Rows from block 4 of a small self-supervised image encoder, named by matrix and row number. Rows with one number belong to one neuron. Each number is 128 + 32 x the weight over its row's rms, rounded and kept within 0 to 255. All counts start at 0.
After each neuron's rows are labels from the 100 images, of 14976, where the neuron reaches its highest value: "responds to" is what is common among them. Only what is clearly more common there than usual is listed. The data: microscope photos of single blood and bone marrow cells.
# fc1: MLP up (model.blocks.4.mlp.fc1.weight, 768x192), inputs 0-95
# fc2: MLP down (model.blocks.4.mlp.fc2.weight, 192x768, transposed), outputs 0-95

fc1.451 [111 119 148 142 104 127 118 161  73  95 121 134  85  94 108  77 137  81 166 151 107 196 100 151 154 126 194  97 115 116  85 157 156 135  92 124 148 123  97 147 160  96 144 128 179 122  86 115 117 167  97 137 190 126 167 111 138  74 116 120 123 119 149  82 109 123 152 123 149 150 172 111 157 134 186 141 112  70 129 147 112  63 142  73  96 169  99 104  94 110 121  79 169 164  83 167]
fc2.451 [131  76 154 141 149 110 110 108 170 134 108 103 118 142  92 196 112 151 123 134 136 118 121 105 108 184 117 129 126 117 133  71 168 115 150 120 116  84 115 147 137  88 185 151 167 134 128 118 176  94 147 126 162 160 126 130 123 152  88  81 100 152 120 155 210 134  84 165  93  69 119  63 142 143 146 115  97 139  81 129 114 142 145 100 115 121 134 120 166 132  71 179  79 100 146 126]
responds to: cell type: erythroblast

fc1.289 [172 103 106 174 136 162 113 109  35  62 175 168 136 128 172 120 118 116 197 122 104  93 123 169 115 148  82 173  99 154  65 171  60 162  45 166  91  96 148 159 118  91 172 103 141  93 120 164 145 121  69 141 141 181  99 106 143 126 100 107 117 171 120 152 190 107 103 132 147 172 136  85 148  94 134 141 177  78 168 137 164 153 110 133 173 110  99 114 151  95 183 156 129 144 120 161]
fc2.289 [ 97 127 168 208 108 123 138 139 121 160 132 127 105 142 114 117 167 134 157 182 138 123 142 133 152 134 135 135 149 122 161 121 165 109 130  85 159 147 148  66 153 148 113 159 131 112 124  85 101 133 176 112 129 144 189  93 130 126 140 183 157  76  91  84 131  83  78 102  76  83 172 146  97 172 142 118 111 136 172 111 109  57 142  65 115 129  81 171 133 175  91  93 185 123  80 154]
responds to: cell type: blast

fc1.710 [171 105  77 115 125 114 170 130 158 163  86 111 145  85  99 164  99 199  66 136 126 145 146  99  99 155  88 124 128 113 122  77 153  29 118 145 145 149 151 121  97 103  78 139 136 128 136 134 101 146 196 129 125 194 104 117 165 138  96 130  63 131 178 150 172 131 142 171 165 121 142  97 174  82 134  72 193 110  90 123 103 177 172 106 134 120 167 120 197 144 194 172 152 148 143 159]
fc2.710 [131 116  75 132 149 108 109  86 158 176 124  95 152 137 115 123  67 126 107 130 151 106 142 128  83 149 131 128 152 147 109  87 117 102  91  86 108  88 125 157 160 121 159  98 119  86 148 105 154 102 195 120 146 119 141 141 130 159 104 114  97 146 133 167 213 103  74 163  92 129  63  25 157 141 111 148  87 147 168 134  69 178  89 158 140 142 192 172 104 128 180 189 105 175 118  83]
responds to: cell type: blast

fc1.566 [177 164 102 102 142 155  95 160  86 136 144 124  89 147 145  88 157 155 182  77 124 159 114 160  93 177 105 152  87 114 121 137 108 144 133 181  76 128 184  74  81 114 128 181 147 162 106  93 157  82 104 157 139 129 121  83 102  90 150 149 101 149 141 145 134  93 163 115 159  97 108 158 134 154 119  57  78 150  41 111 144 130 163 131 134  88 162  86 104 122 108  82 115 118 119  89]
fc2.566 [110 127 139 144  93 111 137 120 149 131 172 162  96 120 141  81 110  95  81 124  72 113 140 159 172 120 122  79  82 138 153 185 162 108 156 118 166 160 129 116 133  79 163 194 158 191  79 153  79 154 112 145 168  82 102 172 147  77 102 137 139 146  81 138  98 134 153 123 121 125 105 125 100 128 186  90 166  78 173 126  93  75 168 166 166 157 193 107 109 142  95 143 154 102 159 145]
responds to: cell type: erythroblast

fc1.153 [141 158 180 174  56 115 112 166 103 112 166  86 124 123 112 103 192  84 135  88 104 152  99 161 129  97 139 124 152 148 105  64  81 128 160 179  73  90 113 159 140  90 149 152 146 191 149 162 101 176 197 167 176 167 126  96 138 128 161 167 125 100 117 102  99 137  90  47 138  38  91 167 112 112 103  98 155  96 113 120 132  44 134  95 144 123  72  85 144 158 138 101 167 144 100 105]
fc2.153 [ 98 159 159 143 123 111 118 148 125 189 107  73 167 143 130 114 128 171  95 124 187 104 128 125 122 122 130 151 175 105  69  58  90 103 168 131 129 114  91 140 104 170 155 126 106 159 145 107 145 122 141  90 137 161  92 119  75 157 174  95 161 137 128 152 191 147 111 111  72 104 105 115 139 117  41 171  56 209 138 103 108 137 124 166 124 138  97 226 138  86 105 143 122 103 166  60]
responds to: cell type: erythroblast

fc1.506 [119 131  78 120 159 171 138 169 104 128 128  82 125 205  76 120 189 162  79  89 126 105 125  99 157 100 191 166 141 128  93 148 110 173 132 125 180 141 110 152 124 162 102 109 151  81 117 160 152 159 104 132 139 173 135 126 110 100  89 146 114 146 214 107 109  68 174 140 108  49 108 171 127 102 140 138 112 163  46  99 171 127 116  96 123 112 112 104 130 107 138  77 112 175 145 129]
fc2.506 [165  85  63 113 140 107 157  86 111 121 150 172 121 117 121 129  58 178  81 103 175 164 111 113  64 155  98 117 141 121  65  87 139 118  94 151 108  93 124 110 122 145 187  78 121 127 141  78 135 110 161 100 112 100 120 165 128 132  88 161 122 124 147 139 116 150  90 118 117 157  91  67 112 109  95 131 126 175  89  97 113 134 107 160 126 148 140 187 110  82 188 192  79  91 135  94]
responds to: smear: peripheral blood; cell type: platelet

fc1.354 [153  78 140 153 133 111 174  94 100 156  88 137  87 172 149 122  60 139 138 101 174 105 126 158 127  88 109 137 162 148 136 140 107  81  75 154 119  94  95 175 168 121  92  95 145  86 139 133 159 115  91 158 149 177 144  97 170  99 178 139 146 137 172 166 129 146  89 111  87 131 152  91 136 187 127 129 181  64  83 147  87  91 174 144 145 118  94 145 136 127 174 172 123 176 130  63]
fc2.354 [116  86 136 179  73 119 136 165 126 156 107 160 102 168 126 104 125  91 110 156 123  75  99 142 100 124 125 161 161 179 133 104 142  91 163 122 114 166 104 149 128 102 103 135 144 188  91 124 121  97 153 118 137 155 160 115  87 171 106 120 105 120 106 114 181 165 114 124 174  75 138 114 134 129  98 100 142 181 166 104 117 107 172 144 160 109 155 166 191 123 142 169 120 177 128 147]
responds to: smear: peripheral blood; cell type: platelet

fc1.12 [158 106  88 115 110 119 171 161  59  84 112 114  97 147 129 146  98  89 143  76  72 127 156 177 157 155 111 125 178 176 130  99 143  74 107 113 138 134 143 178 112  86 159  72 156  91 134 154 129  81 156 147 115 172 109  85 147 163  87 117 106 157 150 165  77  93 176  91  97  65 131  76 117 123 162 104 112 122 127 131 100 104  84 149 103 135 168  95 167  80  99 184 161 117 130 134]
fc2.12 [134  91 108  72 135 147 127  90 125 155 106  79 131 106 156 119 116 111 178 142 131  87 157 121 109 165 185 110 112 162  73 133 126  87 122  96 114 151  96  75 167 126 144 189 127 172  99  97 118 114 102 130 139 102 139  77 102  82 125 138 114 125  75 176 145 145  97 190 145 149 146 110  98 182  92  90 151 191 142 114 117 177 131 114 137 173 210 143 143 156 172 156 116 141 167 139]
responds to: cell type: segmented neutrophil

fc1.645 [128 176 177 181  93  91 101 172 148 126 158  59 146 102 105 112 174 139  87  76 145 176  80 183 144 111 154 129 125 163  99  80 136 113 174 161  79  67 103 145 110 121  92  90 161 177 107 131 110 123 199 126 177 165 149  90 112 174 178 170 129 147 147  71  90 112  93 100 104  51  87 184 132 113  97  62  86 104 104 141 187  90 197 158 169 110  91 121  94 137 122 136 175 122 139 123]
fc2.645 [ 62 180 162 127 135 160 162 151 141 171 126  99 153 112 142  82 151 139 105 132 199  96 156 125 113 131 118 171 165  91  27  55  82 112 173 133 137 107 139  94 132 186 147 171 127 176 153  84 116 127  97 110 117 128 119  98  76 103 161 109 152 125 101 141 127 133  70 127 117 108 128 114 134 100  78 146  99 142 164  92 125 106 134 166 125 164 111 217 123 105 108 104 138 105 153 114]
responds to: cell type: erythroblast

fc1.260 [139  90  83 132 102 156 121  73  96 124 190 123 182 152  90 131 111 171 157 118 125 102  93  87 132 148  86 153 116 134 178 178 116  87 103 155 113 117 135 127 180 152 175 131 134  73 170 109 119  96 112  48 126 123 158 139 110 142  75  96 122 190 149 162 122 156  70 114 163  92 138  86 133  87 114 104  91 180  97 105  93 121  66 190 121 127 146 141  57 131 115 112 107 141 123 109]
fc2.260 [ 83  96 113 166 101 149 171 135 163 192 152 141 149  97 134 102 135 146  89 152 105  80  74 142 157 126  76 172  82 141 141  96 125  66 114 151 140 147 132  88 181 149  81 123 108 172 133  98 104 119 125 141 166 142 184 108 137 142 111 120 165 166 169 109 110 130 147 121 142 120 126 135 151 142 104  84 153 122 123  95 134  60 180 168 175  93 159 143 118 101 150 129 165 169  90 103]
responds to: cell type: artefact

fc1.726 [155  77 127 124 139 121 170 112  32 109  82 157 145 124 144  86 123 160 222 119 114 127 134 147 146 145 122 129 134 197  40 193 157 169  48 144 121 133 176 124 135 128 109 105 120 100 140 148 119 140 135 184 117 129 146  70 107 129 121 105 139 124  90  86  94 121  91 115 167 168 155  61 174  66 184  83 190  36 135 153 114 153 110 142 167 108 130 106 124 132 128 165 140  95 140 163]
fc2.726 [113 134 113 152 127 150 107  85 116 242  89 133 184 105 119 139 123 130 107 203 187 135 160  87 130 114 138 152 157 109 136 129 141 133 110 118 136 117 127  74 157 180 129 130  85 109 163  95 121 133 171  70 105 136 159 126 107 116 189 154 174  44  91 154 157  97 102 119  87 116 146  80 115 178 105 161  91 120 164 118 148 113 117 136  82 131 101 207 144 150 134 115 135 120 135  42]
responds to: smear: peripheral blood; cell type: platelet

fc1.494 [141  90  97 130 124  99 145 164 114 148 111 139 129 138 120 183 240 173  71 138 162 114 138 146 115 169 145 151 137  87  59  99 106 121 151  69 187 170 124 153 113 160 109 210 132 111  89 115  97 129  83  94 130 132 106 118 135 154  72 122 154 119 157 158 149 109 213 140 153  86 125 141 122  92 126 122 122  41  80  78 161 138 148 181 125 126 108 112 137  73 151  86  82 125 132  81]
fc2.494 [137 126 180  75 134  76 110  97  99 169  74 180  84 142 125 131 111 144  61 160 126 155 112  96 134 123 137  84 192 120 133 148 164  96 138 152 145 136 102 130 147 110 159 158 111 144 176  67 158 111 167  90  85  91 153 163  74 120 177 124 147  82 123 157 122 113 128  77 122 120 159 134  68 100 107 120 133 189 103 152  80 149 126 160 122 171 153 148 142 157 138 167 104 160 169 129]
responds to: cell type: segmented neutrophil

fc1.32 [140 108 129 151 138 113 138 120  68 124 128  90  85 136 114  97 155 110 176 105 126 144 116 181 150 171 146 111 134 121 102 143 163 118 145 163 154 100 141  85 159 148 124 164 155  96  86  87  75 146 113 145 167  78 162 137 118  74 202 153 126  90  75  90  87 124 160  93 130 118 175 228 142 145 121 106 106 133 132 109 149  40 140  51  95 120  54  65 101 178  79  64 171 129 117 115]
fc2.32 [116 116 103  78 191 116  89 139 159 124 128 118 139 167 123 182  60 164 124 103 186 147 173 103  97 176 107  82 123 123 112  60 104 125 104 114 111 110 149 147  97 112 194 101 114 114 130 120 186 136 159 100 133 108  53 166 141 133 109  86 128 114 150 182 200 115 117 150  96 142  85  76 128 106 102 165  82 138 115 163 100 191  91 152 118 152 142 132 116  95 115 166  88  83 153 102]
responds to: cell type: erythroblast

fc1.655 [120  55 132 153 135 107 157  84  73 159 101 168 138 184 142 156 207 159  95 150 134 105 120 181 135  96 145 142 115 131  82 112 153 116 137  89 193 111 137 159 119 128 126 164  70  90 132 149  98 115  85 171 167 101 164 126 132 109  65 111 120 147 119  77 140 103 150 108 108  91 125 138 188 107 116 162 145 125 109 148 107 179 129 131 155 100 121 137  80 142 122  78  90 107 128  60]
fc2.655 [149 122  99  71 164  96 112 183 115  91 158 124 105 118 140 114  49 117  78  90 191 183 157 157 118 127 119 136 141  85  92 112 115 146 132 139  85 120 114 106 130 127 161  98 117 142 124 135 120 186  55 121 126 120 126 114 133 116 135 155 111 141 128 171 143 111 138 134 120 149 116  87 111 113 157 176 123 150 201 166  70 174 110 163 106 164 177 148 154  63 196 184 112 142 119 106]
responds to: cell type: segmented neutrophil

fc1.737 [152  92  89 116 130 166 160 190 165 175 126 123 115 111 125 119  85 151 143  92 154 110  76 182  74 115  78 152 101 174 171  73 120  61 144 136 101 150 101 143 114  90  87 155 104 123 173 140 161 106 174 139  90 155 138 156 140 112 105  98 112 148 107 147 115 152 135 122  94 153  92  95 147  78 133 127 101  85  51  83 134 185 145 141 105 132 106 152 172 174 112 169 133 123 157  67]
fc2.737 [146  54 149 106 133 121 135  59 160 156 117 115 129 158 133 107 113 141  47 139 112  71 129  99 103 181 130 127 140 158 124  80 165  78 116  61 126 119 133 121 187 154 135 141 177  91 160 108 127 102 198 126 121  98 164 125 102 160  93 125  63 139 103 126 208 140  63 198 135  65  73  96 119 126 119 108 142 161 124  93 108 135  89 164 170 140 171 179 138 117 117 207 114 134 110  58]
responds to: cell type: eosinophil

fc1.684 [119 174 118 237 136 119 138 143 121 134 108 119  92 150 119  63  69 115 157 105  98 128  78 101 140 107  48 119 120 114 167 140 120 110 133 168  85 122 102 135 116  83  72  81 119 101 153 122 126 143 125 144 108 141 178 145 114 172 133  99 177 108  70 152 110 182  64 124  83 102 182  97 116 106 159  32 132  65 121 142  91 106 149 172  91 102 142 156 125 133 135 137 179 155  96 161]
fc2.684 [141 124 152  61 127 115 157 111 103 110 138  90  89 107 125  80  63 132  87  75 131 125 161 161 109 119 140 142 129 179  46 170 107 106 145 135 115 147 160 100 102 129 138 160 150 101 150 119  84 168 108 139  76  97  43 166 145  94 113 148  77 113  83 161 141 122 101 133 151  94 114 160  89  94 151 143 125 112 149 126  93 143  77 175  57 112 160 157 164 125 127 165 170  99 127 102]
responds to: smear: peripheral blood

fc1.478 [140  75 135 151 156  89 177 224 141 210 147 136 141  95  80 140 140 156 104  95 159 124 131 148 152 227 114 105 164 103 128  96 168  97 173  97  98 114  80 118 175 125 136 102 223 117 135  88 135  87 137 111  96 104 127 102  99 143 106 125 139 129 112 143  95 132  86 109 125  71 168  90 150 117 115  80 146 101  87  86  93 115 161 125 109 121 139 165 123 151 118 127 116  97 126 100]
fc2.478 [113 104 129 106  90 137  90  93 147  54 116 139 156 188 160  80 149 123 137 118  98 104 148  96 120 106 173 131 130 152  76 126 130 161 154  94  95 113 154 113 141 131 115 103 128 130 137 161  87 183 163 154 123  99 102 147 141 122  90 119 117 153 103  88 122 133 118 145 154  84 113 127 135 139 175 174 141  89 176 140 136  54 104  82 170 124 136 111 122 145  86 129 149 131 140 147]
responds to: cell type: eosinophil; smear: peripheral blood

fc1.626 [104 111  95 142 106 162 169 153 123 142  94 129 162 132  92 128 105 141 146 138 133  85 160 147 158  99 127 110 133 114  77 179 132 132  69  99 162 132 100 101 127 141 149 166  95  75 145 136 141  91  86 132 175  72 116 108 160  63  77 104 120 147 141 158 160 163 148 115 142 148  77 100 158 140 128 164  91 144 112  95 116 102 116 168 162 104 213 128  76 119  93  73  93 172 139 105]
fc2.626 [160 109 131 181 119 128 152 145  89 156 100 120 118 107 114 126 101 108 140 145 116 112  81 174 130 111 115 122 156 146 101 154 162  73 137 207 106 160 114 181 124 158 104 181 170 164 121 121  59  91  57 126 149 168 119 124  88 127 112 140 128 115 133 121  87 173 154 113 132 117 140 117 185 100 130  80 191 134  90 107 116  81 157 138 140 110 185 149 101 104 156 118  70 142 122 161]
responds to: cell type: artefact

fc1.711 [132 158 108 161 170 138  95 175  69  97 136 129 130 115 130 147 123 119 173 118 102 165 147 131  93 107 143 103  62 126 131 173 112 165 135 123  84 169 146 154 124 123 132  99  68 108  89 194 125 156 131 152 139 148 102 100 178 167 123 113 112 176 129 102 162 157 143  99 120 111  84 110 143 145 140 174 141 160 151 191  54 154 151 121 164 103 159  98 146  91 143 152 122 142 144  78]
fc2.711 [113 116  77 136 128 116  97  89 123  65 141 134 130 207 123 138 101 135 127 104  91 131  63 119 109  65 104 140 102 191 119 124  93 112 117 141 139 134 200 136 148 111  94  72 105  79 128 153 125 168 197 133  77 152 132 117 180 135 116 120 116 156 157  89 172 129 149 116 128 130  93 123 131 150 125 120 146 131 163 151  98 113  79 118 158  97  85 136 149 110 150 172 131 152 101 206]
responds to: cell type: blast

fc1.545 [ 96 142 202 123 120 153 174 153 164  88 122 123 122 106  56  94 155 128 149 136 100 137 111 148  90  71 137  84 118 148  91 138 142  77  99 136 120 171 118 125 182 126 175 157 130 133 144  97 136 109 169 117 196 101 121  78 122  41  84 134 133 130 158 121 140 139 127 106 131 153 116 177 161  78 141 158 109 175 112 114 109 116 110 132  95  98 148 116 132 181 139  91 152 205  99 148]
fc2.545 [128 122 173 144 177 101 118 158 129 112  75 117  73 115 105 169 124 207  94 127 143 104  66 121 138 112 164 144 168 125 154 126 106 129 116 149 178 138 128 125 129 162  64 101 184 141 101 120  99 156 142 138 166 163 129 160  94 120 179 139 101 158 139 126 142 129 142 145 119 148 150 167 147 126  88  78 138 130  50 129 152 162 167 150 162 104  95 156 184 121 104 124 124 185 101  19]
responds to: smear: peripheral blood

fc1.22 [ 75  88 137 152 122 120 147  86 100 128  58 105 176 142  97 155 114 114 168 116 124 152 113 110 156 166 172 101 137 155 142 144 164 113 102 117 141 179  96 132 161  96 150 156 111 165 130 131 147 120 117 123 119 191 106 132 130 132 140 122 105 106 161 130 159 140 220 122  91 140 175  99 143 148 144 151 160  74 128 149 106  96 125  69 166  68 201 164 231 149 117 190 136  70 152 157]
fc2.22 [167  96  81 116 157 142 151 134 133 129 148 143  78 121 139 166 132  89 140 137 102 126 171 154 108 198  99 144 127 134 100 142 168 149 102 148 112 112 134  80 152  87 187 130 178  83  87 124 111 156  96 167 152  64 139 117 119 103  43 104 115 114  85 114  81 140 118 172 125 154 142  98 165 110 181 100 143 122 132 132 133 113 133  82 115 201 159  77  46 172 120 118 122 122 132 203]
responds to: cell type: artefact

fc1.577 [128 166 162 153 117 125 119 164 172 159 140 161 108  87  86 113 133 106 105 119 159 153  49  99 118 132 112  87 119 123 127 104 166  43 139 128 131  96 124 124 160 100 122 103 158 150 105  74  89 131  93 119 147 120 146  79 146 106 178 151 134 176 129 116 128 132 103  29 116 142 133 113 156 180 196 141 110 145 181  50  51 100  89 148  79  95 119  80 143 171 133 137 185 142  86 137]
fc2.577 [169 146 113 104 146 151 127 113 139 147  99 110 123 142 105 117 136 164  49 133 108  98 112 114 175  93 153 134 128  99 122 193 121  97 197 138 186 192 112  94 154 164  93 154 151  84 197 140  78 155 140 128  77  94 122 149 109  77 125 149 139 140 189 129 101 153 198 163 106  65 129 237 100  92 111 141  94 119 114  79 137 135  89 225 137 134 155 186 105  98 165 151 157 128 100  94]
responds to: cell type: segmented neutrophil

fc1.752 [173 101 133 128 161 102  93  92 113 126 107 140  90 153  89 164 160 111 158 112  98 126  98 120 138  81  70 133 100  89 105 163 138  87 140 112 117 137 116 164 147 102 127 106 135 126 104 147 149 111 102 157 153 163 123 144 124  98 141 135  97 144 138  86  95  96  81 158 109  84 140 142 170 150 128 138 145  42  80 117 160 119 149 160 197 160 135 136 110 106 108 140 116 102 149  76]
fc2.752 [140  57 111 125 140  75 102 110 170 128  98 161 138 123 131 175 119 110  20 153 132 133  83 155  93 136 117  97 124 101 128  68 126 146 146  89 175 128 119 138 133 124 106 167 107 185 132 166  99  97 152  84 134 136 179 121 155 118 130 138 150 114 101 108 126  83 117 114 103 148 148  61 140 106 148 177  81 149 153 133  86 148 145 160 153 118 137 125 153  58 159 160 109 150  99  89]
responds to: cell type: segmented neutrophil; smear: peripheral blood

fc1.387 [175  93  83 147 145 103 153 188  75 152 105 131  82 134 115 145 128 119 137  68 149  99 125 142 145 144 143  95 122 183 179 152 146  87 138 119  72 152 127 155 176 117 106 105 136 155 168 151 162 118 201 107 139 137 158 103 174 159  96 144 152 157 176 130 121  90 122 134 129  83 158  79 186 129 138 100 145  78 133 101 106 135 134  69 119 123 149  62 135 169 129 164 146 108 138 142]
fc2.387 [129  68 182 149 156 142 105  71 155 129 109 120 133  93 128 136  75 167  79 173 167  94 105  89  60 160 163 135 148 119  85  98 164 107 179  95 129  90  91  97  93 156 133 112 190 137 138 129 100 140 110 108  93  74 126 165  74 152 108 137  39 154  86 159 185 192  82 189 144  99  75 107 122 127 127 181 143 127 165 108 158 119 131 123 166 159 143 176 142 142  98 183 131 124 168  67]
responds to: cell type: eosinophil

fc1.717 [148 117 112 190  91 102 117  71 155  78 127 157 144 161  91 163  48 186 162 113  87 124 115 155  91 143  94 103 101 137 160  89  71 125 107  72 151 117 157 176 135 103 130  81 109 108 133 188 129 141 142 170 109 131 147 159 169 162  95  91 135 170 128 130 129 141 131 185 162 134  99  94 166 119 133 121 138 147 120 168  82 116 123 171 145  87 144  90 152 122 176 174 127 100 144 170]
fc2.717 [ 98 126  75 129 168 118 132 130 123 112 138 135 168 161 118 137  97 143 158 129 147 114 145 102 127  98 160 146 101  96  91  87  83 147 108 120 108 143 184 121  81 146 183 117 117 138 172 151 163 147 150 102  94 118  47 146 131 108 125 124 104 163 148 116 173 120 151 160 115 143  87  49 163 155  74 118 108 144 168 146  79 167  57 171 151 132 154 158 154  22 130 138  93 104 151 147]
responds to: cell type: blast

fc1.346 [ 78 110 104 196  90 152 136  94 123 160 118 134 124 109  91 167 176 149 105 156 133 115 105 178 145  68 106 161 126 138 125 111 131 115 140  63 182  75 132 146 139 147 149 136 118 111 138 137 107 152  70 143 158 126 206 103 186 159  91 110 159 126 172  81 154 114 167 144  96  55 152  92 142  72 127 117 147 100 123  99  66 105 172 103 135  97 102 140 137  88 131  79  99 153  97  82]
fc2.346 [175  83 143  44 162 123 166 117 159  93 104 163 110 125 123 121 144 172  62  99 147 156  98 132  72 190 144 125 142  64 102 149  83 140 154 133 152 163  90  84 140 115  67  98 161 141  94 133 114 111  96 180 153 131 168 110 104 101 140 144 158 153 122 120 132 123 143 146 157 135 131 137 106 137 141 138  64 192 152 126 131 146 142 198 168 133 131 110 153 144 170 152 212 154 139  77]
responds to: cell type: segmented neutrophil

fc1.471 [ 89 165 130 145 138 116 183 167  82 219  94 163 114 118 102 122 179  99 146 150 129 156 127 104 120 131  86 145 112 160 163 139 176 149  88 162 148 206  98 105 189 163 159 157 146 135 102  78 137  58 115 125 176 154 160  75 103  94 181 111 157 148 157 122 115  91 156 143 155 126 177 169 128 119 131 134 119  74  95 138 128  86 128  82 137  96 162 156 122 162 127  84 114 116 116  82]
fc2.471 [128 186 135 195 105 135 149 185 117 139 125 111 133  90 128 140 138  91 181 190 136  83 114 108 147 150 161 161 101 129 136  87 168  71  75 190 111 113 179 157 107 120 143 174 108 150 137 152 162 104 164 123 151 139 100 119 110 185 108 175  70 143 148 120 155 138  87 177 167 118 114 102 170 130 127  91 140  58  87 134 142  99 111 121 129  87 160 133 164 131 107 133  56 153 132 145]
responds to: smear: peripheral blood; cell type: platelet

fc1.6 [127  99 149  91 111 150 161 116 168 128 162  73 149 123  73 137 133  86 102 116 152 125  64 137 108 141 173 179 137 135 135  54 151 128 161 172 106 160  94 115  98 115  66 174 193 154 118 106 134 138 160 101 190 117 172 130 156 108 191 131 106 102 122 125  80 122 125 183 130  50  80 145 112 129 154 144  92 175  88  67 178 151 181 160 113 115 110 103 114 123  92 118 156 184 148  53]
fc2.6 [119 171  77  81 156 174 131 128 153 113 142 140 173 161 102 111 116 153 164 151 142  68 151  97 136 115 126 157 131  97  57 137 130 119 157 112 123 144 137  93 147 122 114 149 104 137 177 158 150 120 145 106  91 108  87 113 126  98 119 112 167 119 133 143 181 120  88 130 113 150 141 102 165 101  81 183  50  57 177 134 135 112  75 170 112  88 147 173 162 126 119 166 134  84 172 139]
responds to: cell type: erythroblast

fc1.327 [117 125 109 165 109 165 142  99 108 164 136 185 126 119  62 114 153 147  90 161 149 145 126 154 159  56 131 167 158  83  96  84  97 143 139  58 162  83  96 138 137 103 126 133 109 115 140  92  97  97  98 137 174 168 190  97 155 120  71 146 146 111 159 112 119 152 109 169 128  90 113  92 156  96 111 133 160 106  91 114 115 164 115 151 122 151 100 135 125 123 166  84  80 192 119 107]
fc2.327 [131 109 129  75 124  99 134 140 126  85 106 131  99 128 141 140 182 144 143  97 153 114 132 151  53 192 163 114 120  70 100 138  88 147  66 127 141 145 144 101 120 165  44 147 135 150  82 111 142 147 109 140 129 135 148 119 140 121 134 160 150 143 108 102 134  88 147 124 144 163 159 131 143 173 141 132 104 126 109 134 133 116 183 152 114 110 129  77 151 135 133 128 240 171 117  81]
responds to: cell type: artefact

fc1.509 [176 108 100 113  89  99 161 147  93 138 104 169  89  99  77 100 147 107 191  71 148 165  83 161 132 125 106 158 137  93 163 109  91 134  89 155 158 107  88  99 185 100 174 107  81 100 102 108 165 111 123 107 121 162 159 107 144  96 114  94 143 162 159 143  99 137 137  66  99 160 104  95 186 143 134 161 105 113 108 102 118  82 101  97 176 138 156 141 172 165 191 181 112  98  95 102]
fc2.509 [168 124 128 148 177  82 103 112 154 147 123 158 137  61  93 178 148 160 122 140 122 141  94 129 105 149 145 168 108 105 118  67 176 112 167 127 115  73  93 145 125  89 106 155 132 111 121 155 136 101 116 127 136 141 128 149 135 138  99 133  94 130 169 132 140  96 152 163 120 118 102 152 184 105 134 182  92  81  80 110 149 138 150 103 150  96 125 126 102 129 108 123 100 154 153 110]
responds to: cell type: artefact

fc1.437 [143  77 142 174 143 103 132 165  83 152 196 118 121 107  80  76 116 174 118  89 182  94 122 107 138 212 167 145 141 141 154 130 133 105 162 169  37 144 125 124 148 130 119 146 196 134 151 122 103  82 140 177 162 106 166  64 139 133 147 154  86 125 130  91 151  97  83  93 110  71 185 148 166 155 182  99  90  83 124  93 159 120 126  76 110 138 139  91 177 129 105 173 138 142 167  91]
fc2.437 [180 128 116  96  84 137  94  66 155  92 125  84 153 141 175  99 199 117 119 103  71  72 122 129 106 116 150 158 138 138  57  98 120 140 177  85 129 129 114 138 169 147  60 125 131 133 130 156 114 164 148 148 112 161  93 144  84 111  84 123 117 161 117 112 108 132 133 140 132 112 100 173 110 111 116 180 109 171 185 109 178  84 105 123 189 108 136 190 123 146 140 144 140 173 156 142]
responds to: cell type: segmented neutrophil

fc1.86 [160 141  23 119 146 188 177 123 110 146 178 138 129 126 100 107  85 194  84  88 184 158 112 131 130 100 153 165 137 104 148 184 104 164  85 129 102 123 113 108 169 154 142  90 113  92 159  95  83  58 142  95 135 179 129 128 145 102 121 120 122 165 159 148 115 142 115 148 173 142 107 103 139  98  83 101 114 148  96 124  71 144  89 175 173 120 106 119 152  68 163 145 101 125  88 105]
fc2.86 [108 112 110 144 124 165 156 116 147 153 144  93 158 111 113  89 165 157  94 135 112  62  91 127 147 111 112 186  97 127 117  83 118 118  95 136 136 134 180  69 141 172 112 121  94 168 161 131 131  96 166 129 130 143 148 116 102 121  74 138 169 147 163  94  94 124 108 169 152 147 130 160 179 144  63  75 145 176 117  87 167  99 113 161 152  95 186 122  90  89 181 111 131 140 116 106]
responds to: cell type: artefact

fc1.389 [159  70  97 126 179 111 170 182 131 129 161 134  85 111  99  93  46 187  98 142 171 113 115 158 100 196  93 142 121 174 132  66 143 104 163 114  93 122 109 139 167  90 120 105 163 104 122 158 141 132 213  81 110 154 136 158 141 143  93 117  65 132 147 148 190 140 109 116 129 100 137  66 160 115 114  97 160  79  92 103  86 164  95 152 161 141 143 159 187 114 150 206 128  99 108 109]
fc2.389 [109  90 136  85  99 138 124 121 153  97 140 110 152 138 150 172  85 168  91  87 131  92 107  95  99 169 137 105 155 129 111 137 163 139 128 107  66 106 196  74 155 132 145 117 158 118 162 128 107 111 210 147 100  88 108 170  89 117  90 138  85 101 105 140 116 129  95 145 145 132  74  85 124 118 130  95 149 133 172 112 111 115 106 155 194 205 196 149 102 103 123 141  96 152 132 109]
responds to: cell type: blast